{"encoder_arch": "quartznet", "model": "contrastive audio-text model", "dataset": "read English sentences (LibriTTS-R)", "train_examples": 15625, "n_mels": 40, "hop_length": 160, "input": "mfcc", "spec_augment": true, "win_length": 512, "tokenizer": "word", "vocab_size": 8027, "loss": "softmax", "embed_dim": 128, "encoder_norm": "batchnorm", "encoder_activation": "gelu", "encoder_drop_path": 0.1, "encoder_depths": [2, 5, 5], "encoder_kernel_size": 11, "encoder_stem": "single", "encoder_widths": [192, 288, 432], "text_encoder_causal": false, "text_encoder_width": 384, "text_encoder_layers": 8, "text_encoder_norm": "layernorm", "text_encoder_norm_position": "pre", "text_encoder_activation": "gelu_tanh", "text_encoder_mlp_ratio": 4, "text_encoder_head_dim": 64, "text_encoder_fused_qkv": false, "text_encoder_bias": "none", "text_encoder_qk_norm": false, "text_encoder_parallel_block": false, "text_encoder_inner_norm": false, "text_encoder_drop_path": 0.1, "text_encoder_positions": "learned", "init": "small_normal", "residual_init": "none", "optimizer": "soap", "beta2": 0.999, "lr": 0.0012, "beta1": 0.95, "shampoo_beta": 0.999, "eps": 1e-08, "precondition_frequency": 32, "max_precond_dim": 1024, "one_sided": false, "adamw_lr_other_params": 0.0029, "grad_clip": 1.0, "steps": 4500, "batch_size": 128, "epochs": 36.9, "lr_schedule": "wsd", "decay_fraction": 0.4, "final_lr_fraction": 0, "warmup_steps": 130, "weight_decay": 0.5, "adamw_weight_decay_other_params": 0}
Rows from block 4 of the text encoder, named by matrix and row number. Rows with one number belong to one neuron. Each number is 200 + 30 x the weight over its row's rms, rounded and kept within 0 to 999. All counts start at 0. After the name is the row's rms in percent of the matrix's.
# fc1: MLP up (text_encoder.blocks.4.mlp.fc1.weight, 1536x384), inputs 256-319
# fc2: MLP down (text_encoder.blocks.4.mlp.fc2.weight, 384x1536, transposed), outputs 256-319
fc1.345,094,176,184,222,169,178,240,177,207,239,202,192,230,168,205,210,198,166,185,202,214,151,229,211,189,159,216,197,167,216,222,219,179,197,184,221,166,141,214,175,223,164,215,175,221,191,156,204,157,237,218,218,162,198,206,199,194,127,197,242,128,200,272,203,194
fc2.345,097,243,208,177,208,217,201,228,191,206,204,220,176,200,208,208,159,230,193,233,196,256,199,224,217,224,211,201,215,185,178,166,245,205,222,196,198,260,168,238,164,202,183,244,195,213,227,200,254,186,231,167,200,189,216,216,188,277,182,194,252,168,160,182,196
fc1.346,058,218,197,184,210,193,152,239,251,167,154,184,196,267,186,145,240,217,206,213,236,167,192,184,128,148,187,223,169,258,209,205,195,192,223,253,217,178,179,261,204,199,197,151,217,228,232,176,204,245,205,241,192,197,198,205,151,256,229,242,174,223,195,192,211
fc2.346,062,175,162,194,207,206,245,188,188,229,207,244,184,126,204,232,176,171,185,229,169,226,165,175,314,271,214,146,223,212,185,230,239,207,183,160,192,186,215,153,204,194,185,173,180,188,158,215,209,149,210,171,204,190,193,206,221,131,182,139,237,226,194,235,176
fc1.347,042,233,178,190,224,163,192,181,251,232,189,153,199,202,226,194,254,217,204,249,263,188,151,181,162,137,166,216,208,204,220,179,133,199,216,247,209,220,219,201,208,194,202,179,174,202,162,206,167,231,175,199,198,232,197,178,219,224,203,232,219,227,177,184,266
fc2.347,040,187,214,221,177,216,188,241,157,189,179,242,162,192,200,227,186,196,186,177,163,211,191,203,225,294,198,197,191,188,201,212,223,177,205,180,175,187,181,223,215,184,194,193,186,152,207,179,264,199,207,222,197,213,214,202,181,224,215,172,166,184,221,192,166
fc1.348,130,225,213,224,217,203,205,198,226,180,197,191,233,127,180,230,220,177,192,196,175,169,194,187,195,204,159,192,184,197,207,221,193,203,231,256,208,207,247,167,220,229,183,173,223,194,174,239,182,191,203,213,132,202,177,232,161,247,178,151,177,166,95,227,243
fc2.348,092,210,218,178,190,225,185,181,248,161,230,200,182,298,220,245,231,205,233,214,130,151,201,194,201,208,240,194,218,230,217,237,231,181,196,215,191,140,144,254,204,198,186,192,254,250,203,162,218,229,167,206,178,172,208,193,177,182,175,252,202,180,245,219,203
fc1.349,044,227,137,184,268,249,163,205,259,194,199,184,194,272,219,147,253,238,203,213,151,198,183,176,202,180,166,154,197,211,233,157,152,196,193,255,200,204,204,214,192,171,188,152,151,158,208,196,220,265,167,213,213,132,176,179,192,250,251,229,226,216,211,152,232
fc2.349,041,149,250,219,178,139,217,221,165,219,195,223,174,117,189,230,201,163,182,206,262,211,188,182,165,244,203,245,206,180,195,229,235,216,206,132,200,187,205,199,236,195,202,201,202,221,181,196,185,159,210,212,170,257,218,200,233,169,132,156,182,205,186,243,151
fc1.350,089,205,145,266,210,235,208,200,166,213,225,267,231,141,197,246,203,193,176,162,215,219,212,122,241,196,222,228,177,170,224,174,214,233,216,158,181,249,210,180,136,215,220,228,196,199,152,178,203,144,223,178,223,246,192,223,240,249,215,220,249,183,149,207,202
fc2.350,076,201,220,166,171,152,205,195,229,165,173,135,201,254,197,184,185,235,249,227,202,157,212,279,162,159,210,199,195,197,171,219,193,167,162,252,205,154,198,211,245,185,222,181,170,183,235,195,186,265,155,230,192,201,202,202,162,178,167,202,136,173,268,192,218
fc1.351,108,168,200,161,180,194,200,222,215,208,238,233,221,207,162,154,165,193,268,227,202,234,189,194,193,168,200,231,189,227,193,241,186,162,212,207,193,264,200,173,188,254,161,220,178,189,223,170,219,169,196,217,200,149,235,225,167,220,210,199,203,191,232,189,185
fc2.351,140,217,271,196,202,189,207,206,187,231,193,192,211,170,263,193,152,188,212,220,176,210,220,205,167,226,226,204,200,257,186,226,219,257,238,215,227,256,219,200,209,217,211,200,191,182,239,222,184,180,183,201,238,181,210,235,209,178,160,139,195,244,212,232,206
fc1.352,085,203,270,224,205,162,203,190,214,154,194,194,214,153,197,142,219,172,230,160,191,188,251,200,195,188,188,203,164,221,211,211,192,248,196,192,176,209,177,173,122,182,230,173,263,241,187,208,174,237,236,177,192,231,199,263,216,260,217,209,170,212,207,208,223
fc2.352,090,184,125,157,179,258,199,258,239,275,187,211,192,259,234,233,213,258,196,242,183,183,164,178,251,198,198,168,214,197,146,216,251,202,199,193,187,189,228,222,279,173,167,190,152,144,213,190,207,156,194,206,193,176,181,202,171,138,229,183,248,213,241,228,185
fc1.353,034,214,215,186,235,221,161,155,186,183,210,220,149,206,211,187,263,158,147,239,249,253,198,257,216,201,216,133,212,204,147,174,167,181,169,213,232,190,214,247,209,228,200,204,233,204,241,203,137,179,191,173,245,183,205,209,203,191,211,160,160,178,178,199,226
fc2.353,034,186,220,201,192,210,259,211,178,230,231,184,271,175,216,219,168,217,211,125,144,146,183,145,201,179,171,240,173,154,239,208,232,227,237,197,196,210,193,154,197,175,199,193,216,198,137,246,227,241,220,234,130,242,208,113,248,168,205,237,204,203,249,216,188
fc1.354,082,176,247,119,222,233,179,231,126,225,234,177,190,201,213,177,194,193,201,201,176,206,214,219,231,221,188,177,195,230,152,187,256,189,164,186,192,225,240,189,221,205,161,196,218,147,209,191,187,191,211,184,219,188,185,221,223,218,132,131,225,200,201,221,178
fc2.354,070,195,193,238,219,177,214,133,222,151,174,256,247,235,207,213,222,222,185,198,219,184,200,192,161,204,201,227,213,151,235,195,122,202,198,183,151,231,194,214,190,201,229,241,197,243,250,231,206,213,195,210,148,198,178,175,203,185,219,200,175,196,203,213,249
fc1.355,059,205,233,198,158,166,171,206,178,193,225,207,167,142,221,223,181,192,176,170,157,216,167,232,184,213,230,184,175,190,228,213,215,228,218,198,168,233,159,248,170,200,201,204,197,195,197,158,192,218,198,259,179,178,237,134,205,189,248,214,207,189,121,181,212
fc2.355,055,210,197,196,189,208,224,208,226,215,217,181,251,233,179,198,193,249,227,202,211,209,253,168,199,191,207,231,211,161,179,227,222,155,185,196,227,172,244,147,220,198,189,234,189,186,170,264,188,185,190,154,238,226,170,257,187,200,131,222,174,221,206,183,214
fc1.356,098,199,171,205,218,215,202,210,228,194,156,166,188,148,198,205,230,140,268,161,225,183,259,229,239,162,186,204,163,199,167,231,193,237,190,191,215,183,213,188,168,189,201,191,233,169,242,185,208,195,195,214,152,165,196,177,222,133,227,186,190,199,249,206,229
fc2.356,092,179,221,214,189,172,238,204,156,201,230,206,220,238,188,211,136,230,146,252,190,216,145,211,146,233,209,218,208,207,234,201,220,168,180,214,198,214,185,249,188,165,199,236,218,219,154,174,248,231,204,208,223,266,233,233,167,291,171,244,201,181,180,218,190
fc1.357,137,164,205,162,197,222,180,193,206,181,195,160,170,216,118,161,226,180,224,175,195,202,166,196,243,180,199,185,209,216,258,211,204,128,143,198,188,222,210,192,210,159,201,190,210,167,206,223,219,161,243,216,204,230,203,325,211,191,222,224,267,195,175,188,155
fc2.357,132,199,198,157,238,181,183,197,195,173,255,223,186,172,203,140,169,208,229,231,237,194,199,210,195,236,236,167,215,166,240,180,225,173,150,218,223,202,247,215,154,262,216,169,205,158,172,179,164,200,192,212,201,203,197,227,182,163,189,192,215,215,211,180,232
fc1.358,091,198,151,186,260,160,210,180,227,222,176,189,186,143,231,149,246,174,190,202,235,166,191,164,171,180,193,228,161,192,204,237,217,214,207,217,191,203,204,185,187,194,175,192,234,168,210,198,146,198,194,194,192,178,166,139,219,210,231,200,157,187,259,230,206
fc2.358,120,171,243,212,145,244,224,214,186,191,191,225,210,203,172,237,124,211,225,225,173,215,192,250,206,233,211,173,210,204,205,226,180,184,196,189,193,206,198,247,227,184,211,220,152,218,213,193,277,221,183,225,222,237,252,226,195,215,177,195,211,207,181,194,179
fc1.359,120,228,260,222,173,175,206,168,244,177,171,216,231,151,199,208,181,185,231,119,199,223,242,214,229,208,188,198,206,214,239,239,210,241,207,188,230,202,231,183,176,167,240,204,201,299,218,241,269,159,204,204,195,222,221,167,201,170,228,224,169,203,185,153,186
fc2.359,127,186,138,169,235,222,221,267,145,218,250,182,167,246,245,201,225,225,191,291,221,208,163,210,147,203,189,190,200,196,184,193,177,175,170,203,170,198,181,243,222,210,176,173,225,134,188,161,145,223,203,180,236,177,199,269,196,240,177,200,244,198,200,260,244
fc1.360,083,202,149,182,182,223,186,181,180,182,205,194,130,225,266,196,194,127,185,142,218,243,208,190,217,194,207,176,223,198,215,211,167,208,185,158,186,162,231,157,194,229,204,190,222,198,142,143,208,158,203,195,157,190,242,230,180,117,239,219,161,250,202,206,188
fc2.360,067,182,245,204,220,206,231,192,248,208,215,156,277,200,151,236,192,214,161,190,158,171,222,219,231,184,179,196,179,205,189,208,218,167,195,215,199,162,129,186,218,158,195,212,209,258,217,247,166,234,189,174,206,176,178,195,261,214,176,242,201,188,178,228,215
fc1.361,094,189,178,179,216,226,223,203,220,206,186,192,207,157,240,226,152,232,191,265,244,154,201,200,207,187,178,174,196,244,177,203,151,178,191,257,242,191,205,134,205,207,248,217,213,198,221,233,243,176,228,180,189,241,230,237,207,190,228,245,179,168,243,208,197
fc2.361,096,228,208,244,201,169,189,188,171,209,119,178,206,215,135,171,197,178,192,149,149,224,209,217,160,238,217,207,173,123,232,177,245,214,201,177,155,210,200,239,225,174,187,176,171,218,169,176,179,224,167,236,173,177,179,153,193,239,197,155,221,170,199,191,185
fc1.362,143,220,189,179,273,193,207,170,216,200,201,198,192,188,195,123,195,180,197,154,179,272,188,227,230,210,225,189,207,191,178,203,193,225,192,187,256,196,187,209,232,226,175,181,192,211,218,174,195,140,235,200,110,200,202,272,222,277,190,167,187,171,227,238,184
fc2.362,109,168,223,193,192,227,222,224,151,154,159,175,197,182,234,167,170,196,233,232,148,189,231,204,113,239,237,164,230,224,213,200,171,179,192,207,171,263,158,209,194,214,213,270,229,173,188,202,217,180,152,169,256,187,177,169,196,219,208,182,222,203,165,183,223
fc1.363,114,244,139,246,240,158,205,145,180,253,238,214,168,215,207,237,211,237,212,229,149,204,169,225,213,228,246,236,217,212,225,121,122,191,198,230,177,178,198,167,217,206,201,201,228,178,182,203,188,160,235,179,232,216,238,202,187,175,207,185,206,188,219,222,202
fc2.363,121,150,220,187,185,221,168,272,230,150,164,196,262,192,163,169,171,209,230,191,255,190,231,208,189,158,202,175,188,163,182,265,278,172,216,199,232,210,210,279,206,190,213,201,163,179,205,191,221,215,147,198,183,201,188,190,216,233,175,208,181,188,198,170,200
fc1.364,106,175,234,198,167,162,223,153,169,170,173,181,171,173,233,177,197,206,99,203,158,191,237,208,168,177,231,189,210,173,214,181,178,232,257,180,210,191,169,195,126,197,201,225,197,216,189,208,225,203,255,206,141,192,185,229,225,203,158,230,206,195,191,141,221
fc2.364,118,218,167,185,207,239,195,232,233,246,219,237,242,227,148,216,213,171,261,203,219,207,186,172,232,200,171,204,180,192,207,191,228,175,162,216,192,223,225,178,232,212,206,174,216,193,205,218,148,222,142,205,254,203,229,184,168,196,252,192,190,190,191,256,171
fc1.365,111,213,131,193,177,148,224,204,177,233,179,204,188,167,195,218,206,241,177,200,213,185,148,244,294,244,203,188,237,204,175,243,177,199,170,180,226,199,227,192,242,188,195,211,128,192,221,208,191,215,161,157,200,270,191,180,234,204,147,241,227,199,184,190,246
fc2.365,117,187,266,218,215,239,216,173,212,154,226,191,208,199,191,159,204,193,222,243,211,223,245,156,89,154,197,236,161,193,276,180,197,210,203,210,209,183,174,209,191,218,187,200,247,232,179,199,207,193,191,254,191,159,223,231,197,166,262,180,198,195,176,195,132
fc1.366,131,213,194,191,216,183,164,259,237,171,207,189,221,171,198,220,222,229,235,136,162,188,189,225,228,180,218,191,155,177,173,207,190,177,205,190,214,216,221,206,170,235,233,194,128,199,200,173,202,245,190,252,195,200,188,193,218,209,264,148,251,190,222,243,178
fc2.366,127,200,219,191,210,207,244,164,157,222,214,203,181,231,231,190,224,208,185,269,233,166,193,176,161,230,184,191,194,205,214,198,177,206,193,216,190,186,199,202,217,126,171,203,265,190,205,256,195,181,219,114,209,196,170,230,201,172,162,241,184,196,171,176,244
fc1.367,071,194,143,209,191,253,201,210,172,193,198,219,212,248,215,177,197,229,223,242,150,166,274,183,214,178,201,149,178,252,150,184,257,188,178,210,227,207,226,183,215,190,260,183,172,194,176,226,217,283,146,184,236,246,205,207,187,208,192,192,230,186,217,164,179
fc2.367,071,217,234,178,193,184,178,166,225,203,191,180,209,181,208,193,236,162,178,123,230,210,101,196,182,239,199,260,255,182,249,185,162,210,223,184,187,173,188,219,214,242,131,192,170,188,207,182,180,140,181,227,142,160,189,176,210,159,232,176,193,213,184,232,196
fc1.368,108,222,200,196,200,213,174,250,210,189,217,236,195,250,197,242,182,196,194,198,224,191,235,265,175,233,235,247,175,170,202,152,207,159,216,226,246,246,208,171,159,148,169,194,218,185,208,198,177,156,128,204,234,199,252,123,148,160,191,258,219,206,192,192,241
fc2.368,115,168,224,217,185,168,216,185,184,182,191,168,194,151,153,144,229,203,191,182,166,213,148,118,239,175,176,159,237,206,188,218,195,223,134,164,164,137,196,203,273,227,192,200,159,191,226,210,194,240,239,182,206,193,117,251,240,243,217,149,177,206,193,209,176
fc1.369,157,215,200,212,238,194,158,198,200,164,254,202,262,170,241,241,215,204,218,189,184,214,201,197,226,246,192,170,237,181,221,187,206,181,214,180,240,240,225,201,200,199,217,204,175,154,131,190,155,199,160,176,263,176,209,202,191,186,237,194,178,216,195,229,211
fc2.369,161,201,232,224,137,172,166,202,190,216,139,205,229,188,236,223,195,215,134,237,236,183,203,174,232,225,210,188,226,248,217,259,195,255,222,230,230,222,193,196,138,186,167,221,224,248,224,204,198,169,192,230,177,195,167,173,194,235,232,174,214,165,205,204,195
fc1.370,162,234,217,171,220,160,170,216,221,204,183,145,237,127,199,212,206,216,249,188,222,198,206,245,243,199,172,243,228,224,242,190,231,169,191,206,200,217,195,177,210,150,233,214,151,149,195,223,191,176,181,145,207,177,175,218,208,176,204,197,133,248,175,230,242
fc2.370,178,224,139,217,146,151,206,241,265,163,164,206,246,138,242,237,193,252,154,252,217,182,193,210,222,198,209,174,215,195,193,195,142,232,188,206,219,201,233,186,178,164,251,244,196,204,213,213,220,178,222,217,178,158,172,172,208,177,254,224,264,181,209,189,188
fc1.371,033,281,187,174,170,181,193,247,259,196,192,200,249,214,197,150,245,257,180,211,188,247,193,208,182,228,191,210,190,191,216,185,251,204,239,228,177,226,158,214,213,177,225,236,191,179,186,230,125,247,182,190,199,191,175,213,235,214,233,237,239,168,186,182,245
fc2.371,034,155,222,227,211,195,175,185,175,208,177,219,135,200,210,224,192,146,212,168,209,190,199,200,181,173,236,225,218,213,166,218,162,187,144,191,232,187,228,207,188,220,164,144,197,189,203,183,285,171,220,216,242,238,179,195,176,224,194,173,150,243,197,194,167
fc1.372,107,187,186,181,200,228,183,212,178,202,204,174,204,241,229,177,199,159,172,157,224,213,185,202,219,164,200,170,216,217,208,215,170,187,193,153,218,166,213,188,229,212,173,211,165,204,174,184,196,178,230,216,177,188,211,271,207,147,226,216,168,232,217,212,181
fc2.372,088,182,212,189,248,201,249,205,190,199,201,154,248,219,161,218,171,247,152,185,169,229,189,224,216,168,162,213,192,239,220,226,222,149,185,235,210,206,113,203,235,165,177,204,215,255,229,221,189,245,203,185,196,183,193,175,280,224,158,234,245,209,165,198,233
fc1.373,054,241,186,175,226,122,163,193,253,216,197,203,233,184,237,225,239,281,184,194,206,200,152,187,142,204,181,210,201,202,231,206,169,199,221,215,207,205,200,201,213,199,216,234,189,223,161,221,201,231,183,225,203,214,220,220,199,208,205,210,189,200,186,165,213
fc2.373,041,153,220,224,182,275,190,202,163,220,192,213,160,231,182,187,222,141,219,206,218,209,171,198,230,208,212,197,193,187,205,202,207,197,177,200,224,220,208,227,191,176,178,162,202,140,189,172,204,217,185,174,206,213,196,193,197,211,218,195,178,230,203,243,219
fc1.374,115,99,248,201,194,250,165,206,200,229,235,205,265,178,170,162,173,162,158,204,215,232,163,195,224,236,184,191,193,218,159,208,280,201,226,205,164,200,196,185,168,200,144,181,192,213,182,189,156,166,210,186,178,190,248,172,148,255,192,232,227,211,159,197,240
fc2.374,098,232,202,183,183,166,227,191,235,161,211,233,195,234,214,206,209,231,254,189,197,165,189,213,207,233,180,197,230,186,207,159,140,252,197,202,136,221,217,227,185,248,248,204,209,213,248,187,197,227,272,178,182,172,170,187,232,174,215,175,196,206,176,193,197
fc1.375,103,286,200,211,213,193,197,181,203,208,231,208,246,162,197,153,199,241,164,201,180,213,207,223,181,159,196,238,183,245,220,214,210,201,229,240,236,225,195,213,219,173,218,142,155,148,191,217,200,177,214,202,195,150,192,188,207,162,199,173,193,197,211,203,271
fc2.375,078,156,172,227,248,190,224,243,196,195,194,200,159,187,179,251,198,170,240,210,230,187,174,195,209,210,196,182,231,182,249,172,185,194,153,194,237,199,180,209,156,190,166,242,209,251,247,186,257,196,184,215,171,184,236,231,208,218,192,208,192,178,199,196,163
fc1.376,117,227,192,173,201,191,235,143,188,214,191,174,223,212,189,146,210,224,214,203,168,210,229,194,207,180,173,166,139,236,204,304,176,242,226,186,200,214,207,233,184,190,206,211,200,174,200,165,170,236,242,172,154,177,182,226,193,219,235,196,184,212,174,213,180
fc2.376,128,190,223,210,197,215,183,253,195,211,197,239,189,178,200,267,184,169,160,214,239,181,179,235,196,242,247,227,232,173,198,138,243,149,187,205,164,233,157,206,201,189,218,197,182,244,192,216,241,192,169,230,208,226,229,166,194,185,169,181,233,179,222,208,201
fc1.377,105,189,154,202,159,176,157,169,255,225,222,195,212,187,130,177,208,193,211,140,168,225,177,185,168,193,210,140,174,246,216,149,182,209,186,196,181,119,201,173,160,209,176,223,217,175,154,203,122,195,189,184,114,145,191,246,159,200,189,228,141,205,230,187,176
fc2.377,129,207,207,196,163,187,239,232,181,208,211,210,191,201,203,122,187,254,194,192,147,233,234,224,192,208,216,226,230,225,230,200,209,215,259,168,136,239,173,143,180,208,244,207,175,193,236,185,244,211,191,172,236,235,209,181,204,224,207,250,156,232,181,172,177
fc1.378,113,175,188,206,215,215,223,128,172,225,240,177,148,218,177,240,196,226,208,250,211,177,174,246,190,219,239,195,222,271,202,145,128,203,167,224,205,152,179,190,227,163,206,170,196,187,206,196,181,179,245,211,201,248,251,269,259,190,247,209,172,212,260,193,201
fc2.378,118,232,193,203,223,178,177,281,229,169,159,215,246,194,204,182,192,198,202,165,195,227,224,172,244,186,186,200,200,137,231,251,270,196,252,180,210,215,218,225,194,194,195,218,202,186,174,189,212,203,151,191,192,158,150,168,185,184,140,208,235,191,173,187,206
fc1.379,086,204,199,239,254,196,193,157,216,181,263,201,241,151,181,196,208,233,205,153,218,119,206,212,190,212,231,171,183,199,181,242,141,168,205,220,204,188,209,213,177,181,236,174,232,226,185,204,199,187,183,158,188,188,205,174,155,240,163,180,215,214,206,217,173
fc2.379,084,176,229,144,234,208,201,251,179,198,201,239,194,258,206,236,191,146,197,243,173,188,211,168,224,208,203,206,212,172,163,251,245,188,218,185,214,267,219,214,189,225,160,222,204,168,177,174,214,244,193,224,192,185,207,226,146,133,193,246,168,207,158,173,237
fc1.380,123,207,214,176,206,163,147,208,185,224,155,203,133,249,194,209,205,283,197,285,222,155,221,266,215,199,205,201,262,190,115,185,213,160,175,209,192,197,211,165,182,205,225,204,205,226,240,227,208,196,215,170,150,246,166,185,157,147,166,180,146,199,182,174,202
fc2.380,114,224,183,204,173,267,229,189,208,160,217,217,278,166,177,173,183,137,190,126,190,256,175,127,205,214,190,159,146,184,295,176,176,210,226,180,204,192,216,205,254,190,175,184,212,147,173,166,164,187,166,249,264,169,219,190,190,286,211,196,256,192,159,224,199
fc1.381,117,182,186,191,235,198,179,217,204,225,187,233,181,179,238,190,208,219,182,154,234,270,191,230,245,207,160,120,217,196,212,224,184,232,248,182,154,270,159,155,183,256,134,147,182,200,208,216,165,114,197,198,182,220,216,222,214,204,127,199,200,186,192,209,152
fc2.381,098,186,197,163,203,196,224,167,188,201,210,205,175,198,182,207,175,184,207,215,198,186,174,153,127,184,257,213,269,205,228,177,171,243,227,237,205,251,174,214,225,241,170,233,238,185,206,210,235,160,224,186,244,204,225,256,173,183,268,226,241,214,192,183,177
fc1.382,104,211,181,217,250,197,205,235,243,247,207,186,189,191,223,219,207,193,240,222,190,192,205,183,240,187,204,168,128,189,169,231,179,198,160,220,194,167,190,229,200,211,195,197,177,169,148,178,200,162,168,169,246,225,207,182,180,145,207,221,152,164,185,154,278
fc2.382,115,228,260,213,213,207,206,158,189,147,180,198,237,184,174,174,201,218,154,201,198,232,183,200,163,207,183,240,245,179,260,161,227,194,237,200,215,217,188,204,209,220,220,216,196,250,217,198,193,248,196,252,159,195,204,209,214,254,175,236,243,249,220,208,167
fc1.383,110,176,148,242,150,180,238,227,150,175,191,227,217,194,239,215,204,208,167,178,192,172,240,196,228,168,182,204,136,206,186,194,198,209,242,184,229,164,226,190,171,196,220,242,199,204,187,182,217,197,214,214,138,187,191,182,222,238,210,227,167,199,168,159,210
fc2.383,111,201,245,158,235,225,203,146,209,219,220,167,176,221,154,181,186,181,224,237,203,225,173,242,160,229,257,201,248,197,228,202,201,189,144,224,181,235,170,188,218,192,205,165,230,220,182,218,179,230,160,183,228,201,208,248,168,171,204,155,220,194,217,233,194
fc1.384,077,170,157,197,223,234,173,194,176,146,162,200,93,209,235,201,195,115,215,144,222,218,237,215,199,220,221,175,230,204,216,193,174,185,176,155,189,187,230,170,175,238,196,197,203,220,174,154,184,162,184,192,174,192,216,219,177,144,195,201,166,251,192,197,175
fc2.384,066,175,259,193,187,203,266,185,228,221,209,167,292,232,169,210,194,219,151,209,157,184,241,204,288,193,197,169,186,174,205,225,232,199,223,249,215,190,146,206,224,165,202,190,212,245,170,243,169,177,204,188,213,186,193,219,268,194,188,266,195,182,198,240,191
fc1.385,119,245,236,169,206,223,211,153,253,211,208,193,207,239,172,188,215,196,127,209,198,198,190,217,210,176,154,158,209,209,181,225,137,210,227,183,223,206,196,221,236,196,263,221,211,188,223,198,176,199,229,182,228,195,169,261,189,197,208,224,211,165,249,189,167
fc2.385,126,164,172,219,177,180,221,228,144,207,184,220,202,160,230,209,226,200,251,228,213,211,224,188,170,208,250,269,200,178,202,223,267,190,205,212,179,187,187,161,175,185,150,173,179,215,153,185,220,211,164,228,151,209,256,186,218,207,187,188,242,214,144,214,190
fc1.386,088,229,156,233,199,200,221,169,227,160,187,209,215,211,227,252,190,170,147,203,214,162,176,181,262,158,198,212,165,202,188,155,184,223,161,209,221,135,178,166,186,204,145,183,233,180,220,202,161,197,249,172,231,188,239,238,177,219,183,229,166,174,186,245,185
fc2.386,090,168,234,190,215,177,202,221,150,241,172,188,177,166,180,167,190,228,224,226,169,221,212,230,156,202,206,202,197,180,238,268,219,201,191,152,199,251,203,238,202,170,244,234,154,209,184,217,253,214,147,221,139,217,161,159,230,171,222,173,211,181,252,153,223
fc1.387,059,172,237,211,154,124,161,184,146,158,177,201,212,189,182,193,239,266,193,200,232,161,227,165,201,177,198,245,230,179,259,224,256,208,178,195,214,197,208,167,208,263,150,169,165,193,201,209,200,217,177,214,217,225,135,212,163,251,222,202,224,193,220,198,221
fc2.387,076,231,138,197,186,231,189,237,237,191,220,177,192,199,218,217,157,170,241,188,190,259,148,187,187,244,224,239,222,230,152,172,191,203,157,177,177,203,236,184,165,161,236,255,204,213,226,128,223,173,214,207,239,187,266,221,159,207,177,213,183,147,210,183,204
fc1.388,063,284,196,197,227,139,200,171,262,177,183,214,224,198,182,163,231,250,167,203,195,223,225,217,178,198,207,200,176,206,212,154,203,239,225,223,226,192,188,245,226,192,230,200,206,249,190,186,251,223,177,255,221,191,221,172,219,171,219,217,172,219,175,158,238
fc2.388,066,144,190,196,169,235,233,225,177,228,197,203,175,200,188,230,191,158,205,194,201,201,165,164,195,233,188,192,209,187,212,250,196,152,189,190,219,213,213,196,189,178,185,172,203,128,198,223,193,209,225,186,169,222,164,216,188,239,188,189,199,206,206,238,200
fc1.389,084,183,183,194,180,219,172,166,149,150,189,207,101,218,239,185,158,138,203,149,215,202,252,236,238,213,235,146,206,222,239,189,156,178,173,179,178,178,238,189,162,231,216,197,192,200,187,130,202,155,224,195,156,177,217,207,185,108,197,205,182,220,205,166,177
fc2.389,088,203,227,212,189,217,258,175,240,219,196,166,275,229,177,222,216,214,145,216,183,169,259,183,255,216,178,173,195,163,184,240,247,230,219,245,220,174,167,201,264,151,211,187,231,260,185,273,152,202,183,190,224,207,175,235,245,212,193,276,168,193,196,262,188
fc1.390,109,162,220,255,193,241,211,143,154,209,247,239,243,247,204,284,168,167,251,236,209,222,189,201,222,233,231,199,217,226,181,176,193,201,229,180,222,203,216,184,213,157,214,200,227,211,205,205,255,150,239,177,212,267,196,281,270,142,246,213,135,168,170,180,196
fc2.390,123,237,204,180,198,171,172,281,224,195,166,182,186,191,148,142,207,236,153,147,207,184,214,199,171,178,198,212,178,129,236,197,194,218,162,173,218,208,197,203,218,223,209,208,200,170,210,202,107,258,147,251,217,161,193,111,132,265,179,192,248,206,232,174,229
fc1.391,117,146,192,170,155,139,161,218,231,164,167,183,215,186,163,247,197,196,183,204,181,216,174,180,230,183,184,215,184,202,212,163,231,231,206,191,182,158,183,168,199,241,253,231,172,253,228,173,171,166,200,147,155,163,199,201,172,190,168,238,149,216,214,207,244
fc2.391,116,245,150,165,154,198,208,255,206,159,175,210,214,221,240,152,202,251,188,212,154,223,226,223,189,167,211,209,187,229,235,248,203,199,182,227,165,244,206,177,154,163,233,265,192,208,222,184,254,205,185,200,182,190,203,196,211,202,230,241,187,165,205,231,149
fc1.392,107,210,209,164,218,177,197,183,310,213,218,120,235,173,169,180,203,213,190,186,197,203,175,183,255,170,150,131,201,218,263,218,190,155,208,233,179,231,202,161,174,235,191,193,170,213,233,197,157,178,222,218,161,167,212,243,172,219,188,259,176,180,164,187,248
fc2.392,092,188,176,165,228,177,209,213,240,157,183,185,219,211,244,167,211,226,212,195,199,187,159,176,150,225,194,202,174,233,251,174,188,116,181,200,194,198,145,243,187,191,193,219,224,245,216,195,228,219,170,174,199,191,197,212,200,203,254,221,263,195,202,177,182
fc1.393,116,277,278,196,204,188,213,167,209,185,238,230,245,224,170,172,205,222,216,195,185,187,229,206,232,154,167,212,206,215,156,248,236,162,163,206,237,194,241,221,200,215,151,167,210,189,214,210,172,157,194,180,245,192,169,191,174,236,197,153,173,192,185,217,205
fc2.393,126,142,134,187,218,207,206,230,163,219,192,230,169,168,259,230,194,146,193,223,219,183,193,228,165,232,232,181,169,206,221,164,185,191,226,208,172,236,192,188,207,173,232,214,209,193,212,202,206,285,204,215,131,208,252,188,218,154,176,222,238,185,216,225,194
fc1.394,131,191,202,210,176,171,204,159,190,203,238,214,201,195,220,171,219,168,234,150,201,172,232,161,135,192,159,168,205,137,232,208,159,212,207,205,213,230,183,198,214,189,194,192,185,259,153,183,180,156,200,182,218,237,155,151,145,185,201,159,226,249,190,193,158
fc2.394,123,231,228,211,227,223,231,260,178,209,136,154,243,213,165,206,188,230,188,210,232,188,125,220,213,218,214,232,164,226,208,206,219,184,199,197,240,195,207,221,222,174,197,233,193,109,203,194,193,258,205,225,216,197,219,205,240,224,163,242,148,156,197,186,260